config = dict(
    image_size=64,
    targets=['tissue'],
    num_classes=9,
    stem='single',
    am_softmax_margin=0.3,
    init='xavier_uniform',
    muon_scale='original',
    lr=0.019,
    momentum=0.9,
    nesterov=True,
    magnitude_pruning=0.5,
    steps=26400,
    warmup_steps=2640,
    weight_decay=0.003,
)
Rows from block 6 of a small image embedding model, named by matrix and row number. Rows with one number belong to one channel. Each number is 50 + 15 x the weight over its row's rms, rounded and kept within 0 to 99. All counts start at 0.
After each channel's rows are labels from the 100 images, of 14976, where the channel reaches its highest value: "strongest on" is what is common among them. Only what is clearly more common there than usual is listed. The data: stained colorectal tissue patches (NCT-CRC-HE-100K).
# convs0: first 3x3 conv, stride 2 (model.blocks.6.convs.0.weight, 288x192x3x3, each kernel summed), inputs 117-155
# convs1: second 3x3 conv (model.blocks.6.convs.1.weight, 288x288x3x3, transposed, each kernel summed), outputs 108-143

convs0.211:52 78 47 40 18 38 59 38 46 47 11 44 33 71 71 53 37 40 45 45 73 55 62 65 37 35 32 50 56 70 48 60 50 46 77 46 56 52 53
convs1.211:39 53 39 26 33 46 54 99 09 31 46 64 55 23 37 45 48 34 52 43 41 46 24 67 38 54 31 43 35 43 75 40 44 70 49 38
strongest on: tissue: debris

convs0.48:53 53 45 36 38 62 57 34 36 40 50 52 52 72 57 56 52 52 66 66 42 34 49 71 50 76 05 44 43 44 30 63 44 52 54 36 62 68 52
convs1.48:43 56 56 41 51 40 45 21 33 99 57 25 35 33 73 48 47 67 41 42 59 66 41 50 66 26 60 53 41 53 58 51 39 49 62 37
strongest on: tissue: debris; tissue: mucus

convs0.186:50 38 54 10 61 54 49 43 49 20 76 45 10 70 43 34 41 54 59 54 39 33 55 60 34 58 33 44 63 31 55 43 34 38 66 17 53 48 50
convs1.186:46 51 49 58 50 40 47 44 64 75 33 44 63 71 41 49 62 53 63 38 34 44 63 61 52 24 52 54 46 55 34 59 37 60 45 91
strongest on: tissue: adipose tissue

convs0.76:44 40 54 41 49 74 35 52 99 11 59 50 58 44 50 56 57 49 44 37 63 42 53 53 45 42 74 62 28 55 68 66 65 54 37 43 41 55 50
convs1.76:40 44 49 37 57 55 42 71 39 52 57 84 51 48 64 34 53 72 45 72 29 50 33 60 72 49 26 50 33 38 18 54 37 44 54 34
strongest on: tissue: smooth muscle

convs0.71:41 66 44 43 38 72 36 58 54 45 39 40 70 42 45 50 50 54 58 59 56 60 52 46 15 17 34 48 65 47 63 56 51 47 29 53 45 34 61
convs1.71:43 36 59 44 70 60 66 56 66 51 72 32 60 54 61 57 50 54 55 38 19 52 42 35 44 47 45 73 38 30 68 61 50 58 52 47
strongest on: tissue: tumour epithelium; tissue: normal colon mucosa

convs0.229:57 33 60 42 66 38 36 29 40 21 26 56 74 45 00 51 31 47 53 55 42 55 47 56 50 58 53 49 29 57 62 68 82 51 35 13 62 18 44
convs1.229:50 48 60 41 57 37 19 15 19 46 31 57 81 34 39 54 35 56 51 51 51 44 57 51 45 58 25 51 55 41 47 50 49 50 48 25
strongest on: tissue: debris; tissue: normal colon mucosa

convs0.29:86 80 33 59 40 60 22 51 36 39 40 38 34 48 63 41 43 42 62 40 40 39 37 66 65 30 50 61 33 59 51 30 32 41 52 77 44 31 70
convs1.29:51 31 52 24 60 25 41 19 60 51 59 70 28 31 37 30 44 42 52 59 73 39 52 33 40 71 48 46 59 46 52 42 88 45 61 77
strongest on: tissue: tumour epithelium

convs0.169:40 37 53 42 35 47 59 51 47 48 40 51 54 49 53 38 61 48 51 48 66 36 58 52 44 37 53 59 45 46 46 66 37 52 42 46 62 50 70
convs1.169:40 62 57 44 76 55 63 28 63 29 39 64 57 73 38 55 26 56 42 51 32 60 50 20 47 54 74 53 72 32 45 46 42 57 38 53
strongest on: tissue: adipose tissue

convs0.143:52 71 37 57 51 51 61 39 36 58 39 47 63 56 66 42 37 39 40 54 42 46 52 38 42 72 58 30 68 34 24 36 41 44 41 51 62 38 71
convs1.143:73 45 29 63 45 50 38 99 52 41 56 82 46 39 68 47 52 39 55 46 99 59 30 32 37 46 51 42 55 63 82 41 59 32 45 62
strongest on: tissue: cancer-associated stroma; tissue: normal colon mucosa

convs0.230:65 57 53 32 33 45 48 49 35 39 60 45 51 71 68 49 50 61 58 39 90 49 45 73 21 44 49 54 40 84 50 43 49 13 99 58 54 41 63
convs1.230:63 47 41 34 50 53 46 48 44 31 46 30 68 74 44 62 48 58 52 52 24 46 47 44 65 72 60 50 56 46 51 62 50 55 36 46
strongest on: tissue: debris

convs0.175:47 35 43 60 36 23 61 61 42 46 66 34 48 42 51 36 56 51 33 39 37 61 60 36 69 22 35 57 39 43 46 49 47 43 59 31 49 49 61
convs1.175:37 63 74 50 27 75 67 50 51 32 47 59 38 60 58 56 56 92 45 68 54 32 39 55 13 71 49 70 36 51 28 37 49 51 52 38
strongest on: tissue: tumour epithelium; tissue: normal colon mucosa

convs0.146:65 54 28 48 36 56 34 27 36 44 50 46 89 38 69 26 10 28 40 45 25 25 55 64 68 21 36 38 54 72 43 57 74 49 74 45 59 44 37
convs1.146:55 56 59 50 34 56 66 48 52 33 34 39 44 35 37 59 38 36 51 44 44 38 45 52 51 45 40 40 75 44 77 52 54 71 45 45
strongest on: tissue: debris

convs0.57:88 57 65 21 74 58 21 46 71 44 45 50 34 37 23 37 53 74 38 45 49 52 55 42 66 70 29 40 65 25 50 31 85 32 50 13 49 52 55
convs1.57:66 45 49 41 43 63 60 44 57 44 38 40 69 45 45 78 68 40 46 45 50 56 44 48 59 36 51 71 32 42 36 42 39 42 35 35
strongest on: tissue: smooth muscle

convs0.205:55 75 40 37 47 44 55 51 48 29 34 51 36 33 34 41 29 50 58 64 74 33 66 56 57 27 40 24 41 55 36 43 41 45 46 65 41 47 37
convs1.205:62 50 28 37 43 69 44 49 68 32 83 32 42 53 24 64 37 51 52 60 32 28 48 36 43 43 44 44 58 50 35 64 49 33 74 36
strongest on: tissue: debris; tissue: mucus

convs0.275:66 42 48 45 38 67 49 63 28 37 60 50 34 53 40 36 43 61 54 34 43 50 38 48 62 47 42 67 65 36 54 89 57 70 45 68 48 42 30
convs1.275:45 56 48 59 69 63 59 22 50 25 49 68 54 60 53 53 63 11 48 59 66 26 33 44 44 82 56 47 75 39 42 43 93 49 43 35
strongest on: tissue: normal colon mucosa

convs0.196:55 37 47 66 31 43 42 49 35 59 56 52 71 46 65 56 84 42 47 28 17 44 66 43 38 26 41 61 66 53 40 37 41 51 43 83 64 54 47
convs1.196:55 59 35 55 55 35 52 66 64 79 41 53 43 53 39 49 45 55 45 31 63 57 55 38 42 46 45 52 61 51 59 69 61 51 35 23
strongest on: tissue: smooth muscle

convs0.136:51 20 52 60 61 60 49 45 56 53 37 17 43 50 34 41 46 68 46 57 41 65 45 52 45 56 77 32 49 57 56 54 62 56 45 55 37 50 68
convs1.136:25 54 43 48 07 36 68 28 38 48 64 51 35 40 61 50 74 50 43 38 22 42 42 50 42 52 45 47 51 48 58 71 36 34 51 66
strongest on: tissue: adipose tissue

convs0.155:41 43 48 62 19 27 39 54 28 38 47 42 43 65 39 51 44 46 72 48 49 36 39 67 66 41 84 78 42 25 59 15 38 71 40 56 53 57 40
convs1.155:61 28 46 54 43 48 50 75 72 40 40 57 60 39 56 49 35 33 40 79 20 43 60 52 23 35 54 74 54 41 26 40 58 51 42 54
strongest on: tissue: lymphocytes

convs0.209:41 58 40 63 46 50 43 43 22 45 59 66 40 68 33 47 66 68 48 58 54 48 20 88 59 28 65 53 42 43 55 27 34 47 41 52 54 28 51
convs1.209:42 39 62 62 52 64 34 42 48 38 52 37 48 59 61 25 72 39 60 49 48 23 54 43 73 49 63 31 39 70 53 70 52 43 49 24
strongest on: tissue: lymphocytes; tissue: tumour epithelium

convs0.261:42 83 36 24 39 42 50 28 50 51 48 40 66 28 48 07 52 82 80 63 51 50 55 69 73 54 45 33 65 69 46 37 38 68 65 56 46 22 69
convs1.261:56 61 58 34 54 40 53 58 25 52 58 38 37 44 49 59 62 64 61 35 55 50 58 53 36 54 38 40 33 33 30 55 57 64 64 47
strongest on: tissue: debris

convs0.284:73 32 43 36 44 49 49 51 37 45 49 71 52 54 64 41 35 49 49 58 69 47 35 40 48 34 48 47 23 47 25 73 51 38 33 63 47 86 39
convs1.284:47 27 46 19 42 43 28 16 28 62 57 53 61 33 08 45 45 48 52 45 46 24 61 50 56 68 52 40 49 58 41 39 67 50 53 55
strongest on: tissue: normal colon mucosa

convs0.281:49 56 25 21 46 51 19 64 79 25 59 47 48 52 64 46 84 48 44 50 47 59 49 64 54 63 76 34 90 44 50 75 56 53 56 40 56 73 64
convs1.281:40 37 45 40 58 45 49 45 44 50 54 54 47 49 79 59 42 41 74 61 99 47 34 53 46 57 55 58 58 51 55 50 45 39 66 16
strongest on: tissue: smooth muscle

convs0.40:59 48 53 19 45 37 55 34 49 55 67 49 89 39 80 59 32 56 35 58 50 46 55 54 35 59 37 57 70 58 70 41 34 49 66 56 42 59 32
convs1.40:68 44 49 42 49 62 55 65 99 45 60 34 72 76 50 40 25 53 40 44 83 27 34 76 35 68 49 52 51 56 41 49 39 23 48 66
strongest on: tissue: lymphocytes

convs0.4:59 17 48 18 43 48 80 38 69 83 54 53 43 51 47 56 37 52 38 61 60 38 64 16 39 54 48 58 56 69 45 50 18 33 48 57 38 56 51
convs1.4:46 81 62 35 55 61 69 55 35 06 49 71 58 21 23 56 45 68 36 76 10 52 22 66 32 64 59 66 35 52 58 33 38 24 46 46
strongest on: tissue: tumour epithelium; tissue: normal colon mucosa

convs0.101:52 48 28 48 41 39 50 42 42 51 39 58 40 37 37 40 51 42 56 50 27 65 35 19 39 36 51 57 67 50 57 79 46 56 54 58 65 69 49
convs1.101:51 50 52 80 36 59 63 46 13 43 43 50 54 39 65 30 40 47 38 42 80 58 53 54 65 61 34 47 56 37 53 45 36 56 49 61
strongest on: tissue: cancer-associated stroma

convs0.67:34 75 56 21 53 37 58 53 32 47 40 37 63 50 68 23 62 35 72 51 17 55 39 48 91 50 48 59 29 36 40 48 02 53 55 56 44 48 56
convs1.67:44 46 61 48 57 37 53 29 68 62 43 41 58 44 53 51 60 62 51 34 54 39 34 58 42 36 58 26 68 25 67 59 44 30 38 45
strongest on: tissue: tumour epithelium; tissue: normal colon mucosa

convs0.84:48 45 39 39 54 64 78 40 53 49 63 37 48 54 44 53 50 28 44 62 63 58 53 62 55 68 64 29 69 15 49 44 43 30 51 37 50 40 63
convs1.84:35 58 57 50 56 59 48 10 34 50 45 31 54 47 24 67 59 23 63 29 35 49 54 44 56 45 54 51 58 74 55 47 39 14 54 92
strongest on: tissue: lymphocytes

convs0.20:57 51 81 27 59 63 53 22 82 60 51 50 62 43 68 49 60 39 35 40 59 48 49 52 37 43 38 77 44 55 50 49 35 69 49 59 55 06 61
convs1.20:80 37 67 37 34 29 38 96 60 07 21 65 35 49 54 42 43 45 83 42 21 28 44 47 60 18 59 29 53 51 67 62 25 31 65 42
strongest on: tissue: tumour epithelium

convs0.239:38 47 26 34 66 49 47 70 61 90 18 41 56 55 58 63 59 46 51 48 32 69 35 52 69 32 54 54 65 43 41 41 48 24 42 11 48 32 59
convs1.239:33 60 23 38 41 46 52 29 52 42 68 28 55 53 13 42 53 46 46 21 57 66 45 40 50 41 66 56 40 47 49 56 50 48 51 44
strongest on: tissue: smooth muscle; tissue: normal colon mucosa

convs0.7:99 61 43 63 55 28 42 48 37 39 39 74 50 54 37 71 70 46 58 52 68 38 61 36 54 53 43 46 98 42 61 53 48 53 43 54 49 54 54
convs1.7:59 50 17 32 38 43 69 56 47 66 73 52 53 50 62 38 64 54 46 67 72 46 45 53 62 60 53 67 46 41 30 74 38 55 35 20
strongest on: tissue: debris

convs0.149:37 41 66 37 76 30 52 42 71 28 30 49 64 54 26 30 57 49 45 49 70 55 31 74 30 36 02 47 49 67 52 53 33 64 74 46 30 64 42
convs1.149:61 53 44 51 91 40 52 67 99 49 36 46 76 63 45 47 49 41 46 38 45 31 56 43 44 33 53 52 68 07 31 56 58 56 69 50
strongest on: tissue: lymphocytes

convs0.25:45 59 69 45 25 28 45 37 37 71 48 66 99 56 20 45 35 12 54 69 56 42 50 45 65 66 65 60 35 45 46 49 35 44 50 46 46 33 34
convs1.25:52 54 39 43 51 60 34 99 99 69 62 70 47 46 58 28 47 66 42 57 79 42 24 35 47 75 39 39 47 73 26 45 30 46 49 04
strongest on: tissue: cancer-associated stroma

convs0.202:51 54 67 51 49 47 39 41 42 72 41 41 45 65 38 37 48 23 68 60 68 43 53 53 46 47 48 92 23 43 36 46 40 52 65 66 39 34 31
convs1.202:51 70 28 58 70 75 27 58 36 55 41 90 58 46 52 58 65 42 55 51 50 43 53 45 66 55 50 50 55 43 51 17 30 50 50 43
strongest on: tissue: cancer-associated stroma

convs0.213:32 54 40 48 39 55 42 46 46 46 50 30 51 61 29 58 51 50 58 59 51 29 67 46 47 43 44 45 46 44 62 57 54 58 40 18 30 40 32
convs1.213:37 65 71 53 47 41 37 85 37 35 54 44 53 48 10 42 38 47 59 50 48 42 47 52 55 53 35 41 48 62 42 51 63 64 50 56
strongest on: tissue: adipose tissue

convs0.273:51 68 38 51 23 43 67 50 45 16 41 42 71 47 53 44 61 19 64 70 88 65 60 91 31 42 43 70 64 64 56 25 17 43 56 29 63 42 46
convs1.273:63 64 36 49 62 51 94 33 69 44 59 51 45 55 35 39 79 47 59 78 46 42 44 58 63 73 16 40 36 34 40 67 64 60 38 48
strongest on: tissue: tumour epithelium

convs0.200:30 27 47 51 39 35 61 47 65 50 33 76 50 55 55 49 23 24 75 56 65 55 55 30 45 68 45 71 34 73 47 39 38 52 23 45 46 56 39
convs1.200:13 52 53 46 49 32 45 38 57 29 83 44 52 51 39 53 75 69 35 51 32 29 44 60 43 64 54 75 52 66 47 48 65 51 41 42
strongest on: tissue: smooth muscle

convs0.234:66 37 58 25 54 46 36 31 35 81 42 79 47 58 56 44 51 59 39 54 51 35 65 59 54 47 91 71 48 75 51 69 25 46 44 30 61 50 44
convs1.234:31 55 47 27 61 29 63 66 21 52 69 60 55 32 40 60 63 38 75 60 02 51 43 65 65 49 40 59 54 41 32 43 55 93 42 53
strongest on: tissue: smooth muscle

convs0.114:54 51 65 00 61 53 58 54 07 51 57 37 76 37 46 44 33 78 79 67 49 70 33 63 43 12 40 52 53 27 37 43 61 50 55 64 43 28 35
convs1.114:43 46 43 46 75 26 44 51 56 24 46 47 61 62 36 58 78 49 28 50 53 23 43 65 48 85 72 65 35 45 43 47 25 55 29 21
strongest on: tissue: lymphocytes

convs0.282:54 43 50 34 38 51 69 31 47 82 59 35 49 58 51 62 35 58 60 67 76 60 48 33 45 19 40 62 48 31 53 55 37 43 73 51 49 44 48
convs1.282:37 32 36 35 35 78 49 62 61 24 36 42 48 42 48 51 61 59 61 81 30 63 48 61 46 52 34 70 04 49 65 44 62 64 60 51
strongest on: tissue: normal colon mucosa

convs0.28:47 42 42 32 37 60 44 49 52 45 38 43 51 60 62 54 28 50 49 42 36 48 44 50 88 28 60 00 99 76 34 38 45 49 73 46 49 46 84
convs1.28:21 45 54 68 35 26 58 42 60 41 29 51 43 65 60 47 27 63 60 34 46 50 45 65 22 59 48 42 51 43 54 32 55 46 21 32
strongest on: tissue: debris; tissue: smooth muscle

convs0.97:52 31 56 44 45 61 71 28 57 67 46 48 60 43 55 69 44 44 69 53 57 55 43 65 56 60 54 61 67 40 47 62 59 49 45 38 27 23 13
convs1.97:71 42 42 39 61 43 37 36 41 41 72 53 48 75 35 68 47 74 61 62 54 28 60 46 53 40 49 57 34 35 69 41 42 41 57 24
strongest on: tissue: lymphocytes; tissue: tumour epithelium

convs0.66:47 49 90 36 63 84 30 46 50 57 15 46 43 39 35 48 33 63 31 51 44 57 40 28 46 30 34 54 38 55 54 26 43 61 48 52 22 09 45
convs1.66:47 53 65 66 67 39 59 47 61 41 54 46 32 54 56 50 32 39 22 36 48 47 33 50 63 53 44 48 40 47 54 30 51 48 50 36
strongest on: tissue: lymphocytes

convs0.22:46 41 18 23 44 41 48 51 58 58 47 32 54 34 59 50 44 41 36 38 64 56 50 74 36 45 23 40 50 53 45 42 56 43 86 28 63 43 51
convs1.22:00 36 55 70 47 62 37 72 63 59 39 50 23 45 54 41 41 53 48 50 09 11 46 33 46 51 40 54 34 50 50 56 65 54 56 51
strongest on: tissue: normal colon mucosa

convs0.64:32 59 47 16 52 41 37 27 42 47 81 39 52 44 45 61 56 40 48 63 56 66 68 28 43 74 46 57 65 52 36 52 28 48 32 54 44 53 31
convs1.64:58 47 58 34 42 36 38 25 46 38 26 53 58 59 68 55 30 41 47 49 24 77 71 47 48 45 34 32 46 58 77 67 45 51 36 68
strongest on: tissue: smooth muscle

convs0.27:44 38 54 51 54 37 58 41 43 43 56 22 32 81 53 55 28 60 43 33 51 34 72 39 54 47 33 62 43 16 31 55 37 48 50 37 53 52 79
convs1.27:62 57 46 81 50 39 60 45 58 57 49 41 17 22 46 46 45 48 52 25 51 69 65 51 48 17 47 48 40 51 41 31 40 23 56 37
strongest on: tissue: debris

convs0.243:58 82 90 55 56 45 61 19 46 32 25 52 49 54 46 35 54 43 29 54 65 65 37 33 53 43 31 28 34 40 56 32 53 54 78 49 66 50 54
convs1.243:49 48 60 58 75 56 60 51 68 40 54 41 58 49 39 59 55 66 43 42 70 68 45 36 78 51 59 18 65 32 50 66 45 49 49 28
strongest on: tissue: lymphocytes; tissue: normal colon mucosa

convs0.123:40 48 44 42 62 52 49 42 35 65 43 39 44 57 38 53 71 38 85 44 85 34 42 62 53 26 65 58 64 18 50 54 42 58 67 47 38 52 69
convs1.123:34 52 35 91 52 51 60 82 57 45 28 33 64 50 72 55 34 52 54 61 24 40 46 60 67 38 73 49 32 36 59 58 65 22 32 57
strongest on: tissue: smooth muscle; tissue: mucus

convs0.191:41 46 70 61 34 22 33 46 42 55 19 44 32 32 43 40 47 44 48 39 52 36 31 48 44 20 46 55 80 51 42 85 47 28 55 53 28 49 62
convs1.191:63 49 51 32 36 39 13 40 00 62 64 63 39 58 53 49 52 56 45 53 64 35 38 11 22 56 46 52 55 42 40 35 42 66 43 49
strongest on: tissue: tumour epithelium

convs0.134:99 41 76 53 46 59 54 59 34 42 30 45 47 49 57 55 47 60 61 77 68 47 47 74 99 86 26 59 43 50 43 51 49 37 62 37 86 25 67
convs1.134:39 54 43 66 46 56 46 55 26 55 51 50 68 61 72 68 42 44 69 71 41 43 58 48 37 45 70 45 14 69 10 41 21 40 32 42
strongest on: tissue: tumour epithelium

convs0.204:38 19 51 20 38 44 52 42 35 53 56 41 66 73 69 26 34 39 52 54 53 38 24 41 46 43 66 63 24 55 46 45 46 44 54 62 38 27 67
convs1.204:45 61 64 63 41 58 89 35 70 39 48 42 45 57 41 31 37 70 60 78 26 49 44 21 56 68 44 78 52 14 60 62 47 47 34 27
strongest on: tissue: normal colon mucosa

convs0.53:36 56 57 88 42 55 50 85 42 46 67 39 08 23 53 50 30 39 39 39 60 59 26 61 43 28 54 28 24 40 69 50 49 74 40 65 59 20 29
convs1.53:48 28 61 52 60 45 32 26 51 31 46 55 44 63 52 41 50 19 16 48 44 35 47 49 53 51 64 63 67 50 82 42 40 24 41 36
strongest on: tissue: smooth muscle

convs0.107:64 38 46 10 46 31 52 50 63 44 47 37 49 63 58 44 51 78 58 44 63 43 44 60 65 25 59 54 66 38 42 32 52 48 41 14 42 18 45
convs1.107:32 41 37 41 44 49 66 45 26 47 58 50 24 50 40 51 47 57 70 34 42 50 50 46 57 54 53 51 63 64 23 68 76 66 53 48
strongest on: tissue: smooth muscle

convs0.65:49 36 54 43 19 45 31 57 70 23 56 63 49 40 57 62 45 48 27 47 61 58 62 61 61 38 64 49 50 32 40 29 56 43 40 35 18 43 54
convs1.65:45 36 61 70 50 44 60 18 47 38 77 20 30 54 59 42 36 51 45 41 27 29 44 69 22 32 61 48 38 51 59 49 43 49 47 22
strongest on: tissue: smooth muscle

convs0.19:38 46 40 46 61 46 60 38 52 42 35 85 56 53 38 28 46 53 44 74 44 33 43 44 56 99 47 52 37 54 43 70 50 35 83 51 42 99 65
convs1.19:30 30 58 59 31 46 52 43 47 74 46 60 41 72 67 54 18 40 40 22 51 36 47 57 44 39 35 35 41 62 49 25 49 59 45 57
strongest on: tissue: debris

convs0.206:71 90 61 50 36 45 63 19 58 37 55 51 56 49 71 36 54 32 51 39 49 42 64 74 37 34 36 95 50 45 41 34 03 73 53 45 17 55 63
convs1.206:47 35 63 55 46 45 58 57 65 43 31 89 42 96 49 43 42 47 51 41 20 61 38 62 45 22 61 41 50 56 40 35 49 54 50 42
strongest on: tissue: tumour epithelium

convs0.147:49 63 43 34 40 55 55 51 46 36 20 53 58 54 35 51 34 38 47 26 72 50 41 38 48 29 41 57 43 47 46 38 00 52 25 56 48 29 56
convs1.147:47 63 65 36 49 44 51 58 35 36 63 67 28 28 61 30 36 56 39 59 27 48 44 52 44 63 50 34 75 41 65 49 42 26 49 49
strongest on: tissue: debris

convs0.2:54 51 69 54 24 41 50 50 46 45 54 60 59 57 46 35 41 73 50 39 48 54 60 46 41 24 55 53 32 48 34 42 16 68 44 51 31 76 46
convs1.2:48 47 97 72 42 56 67 29 62 42 42 57 51 86 39 50 50 55 48 54 23 64 31 44 50 63 53 46 49 13 47 31 51 34 39 41
strongest on: tissue: tumour epithelium

convs0.56:60 46 37 20 24 59 32 45 60 54 54 39 22 40 39 57 35 34 68 71 18 49 36 41 59 25 46 53 31 44 44 59 24 56 73 66 54 53 61
convs1.56:39 59 36 43 73 41 45 56 74 40 30 56 58 42 31 44 50 08 48 45 51 36 57 72 58 85 48 44 41 35 66 50 57 52 56 59
strongest on: tissue: normal colon mucosa

convs0.165:85 42 51 53 51 35 59 63 29 42 64 35 26 61 15 54 44 26 45 46 63 50 31 49 44 71 40 73 46 75 40 41 37 55 42 55 55 54 55
convs1.165:47 61 41 55 64 52 33 50 55 48 60 60 58 37 62 52 48 74 39 58 54 63 32 61 15 65 22 64 58 45 35 45 72 58 47 33
strongest on: tissue: normal colon mucosa; tissue: tumour epithelium

convs0.104:67 52 50 24 38 38 65 44 49 35 46 84 32 22 55 50 48 66 29 53 69 37 41 30 50 45 56 58 40 63 58 55 70 46 40 54 67 54 55
convs1.104:51 37 36 41 45 36 65 68 37 40 40 75 37 65 71 44 65 66 51 34 21 46 72 55 69 58 46 70 45 42 60 63 14 69 52 42
strongest on: tissue: tumour epithelium

convs0.224:47 23 41 28 44 42 45 30 48 43 30 46 43 49 59 25 48 39 05 45 50 43 67 56 34 42 39 52 54 36 53 62 37 37 47 56 46 19 48
convs1.224:38 64 77 60 48 53 43 73 37 31 28 45 40 50 33 75 47 68 36 56 45 62 41 48 37 32 50 31 19 44 65 76 42 54 52 48
strongest on: tissue: tumour epithelium; tissue: smooth muscle

convs0.13:37 52 61 29 39 51 38 49 47 34 60 22 41 46 50 40 20 49 50 41 42 40 45 54 47 67 31 40 41 37 34 89 44 42 39 63 18 39 45
convs1.13:31 53 45 64 76 51 54 54 00 06 47 28 47 49 59 54 38 39 46 49 36 43 76 32 68 72 48 35 46 44 39 37 46 25 43 29
strongest on: tissue: lymphocytes

convs0.159:36 55 53 44 30 29 28 66 46 60 62 80 80 68 59 48 14 59 45 38 45 56 47 32 38 56 63 76 40 30 66 41 41 60 41 74 46 53 42
convs1.159:59 34 39 60 46 69 44 72 37 47 30 49 58 54 68 31 48 52 53 50 37 29 70 37 50 39 35 34 35 62 46 49 54 34 68 35
strongest on: tissue: smooth muscle

convs0.189:26 53 50 43 40 49 32 29 54 78 31 54 33 53 52 27 41 52 22 40 41 81 57 44 51 39 42 56 58 51 51 52 29 56 38 25 61 48 25
convs1.189:31 46 59 57 53 28 90 47 47 54 41 57 45 54 85 52 71 54 53 31 40 52 49 35 65 56 64 50 48 60 37 46 58 50 48 48
strongest on: tissue: tumour epithelium

convs0.274:47 49 59 48 26 44 62 52 49 52 40 21 43 43 45 56 54 39 47 53 74 55 59 54 26 59 34 44 64 59 93 43 28 40 46 51 41 55 21
convs1.274:99 36 75 54 60 32 28 32 63 43 48 39 53 45 32 48 46 43 35 79 26 47 91 52 32 16 50 59 62 38 56 55 55 36 57 53
strongest on: tissue: lymphocytes; tissue: adipose tissue

convs0.178:50 42 70 43 61 65 28 53 40 46 28 56 70 37 69 42 31 60 38 39 66 35 72 37 49 45 70 56 57 44 75 57 41 79 44 39 44 50 31
convs1.178:13 63 67 75 31 42 46 42 42 31 41 28 39 59 41 45 69 45 41 50 33 51 52 31 46 38 56 40 48 46 40 67 36 32 52 54
strongest on: tissue: lymphocytes

convs0.287:52 46 00 00 26 47 50 37 43 58 40 45 56 54 63 43 41 44 46 57 43 25 32 47 54 83 54 56 27 54 52 46 75 53 44 27 54 65 45
convs1.287:43 46 28 52 68 39 51 49 66 58 37 43 54 46 48 63 50 39 47 63 49 49 60 72 48 35 46 43 62 54 30 74 76 57 56 40
strongest on: tissue: debris

convs0.111:53 47 61 38 46 41 63 53 32 46 43 49 40 49 63 46 43 53 61 60 70 57 50 57 46 55 52 55 73 52 32 45 50 40 81 44 38 71 66
convs1.111:63 42 48 53 41 75 62 60 55 42 54 58 55 72 51 47 53 64 30 44 00 49 58 32 48 73 39 55 49 48 45 31 34 43 42 71
strongest on: tissue: debris; tissue: normal colon mucosa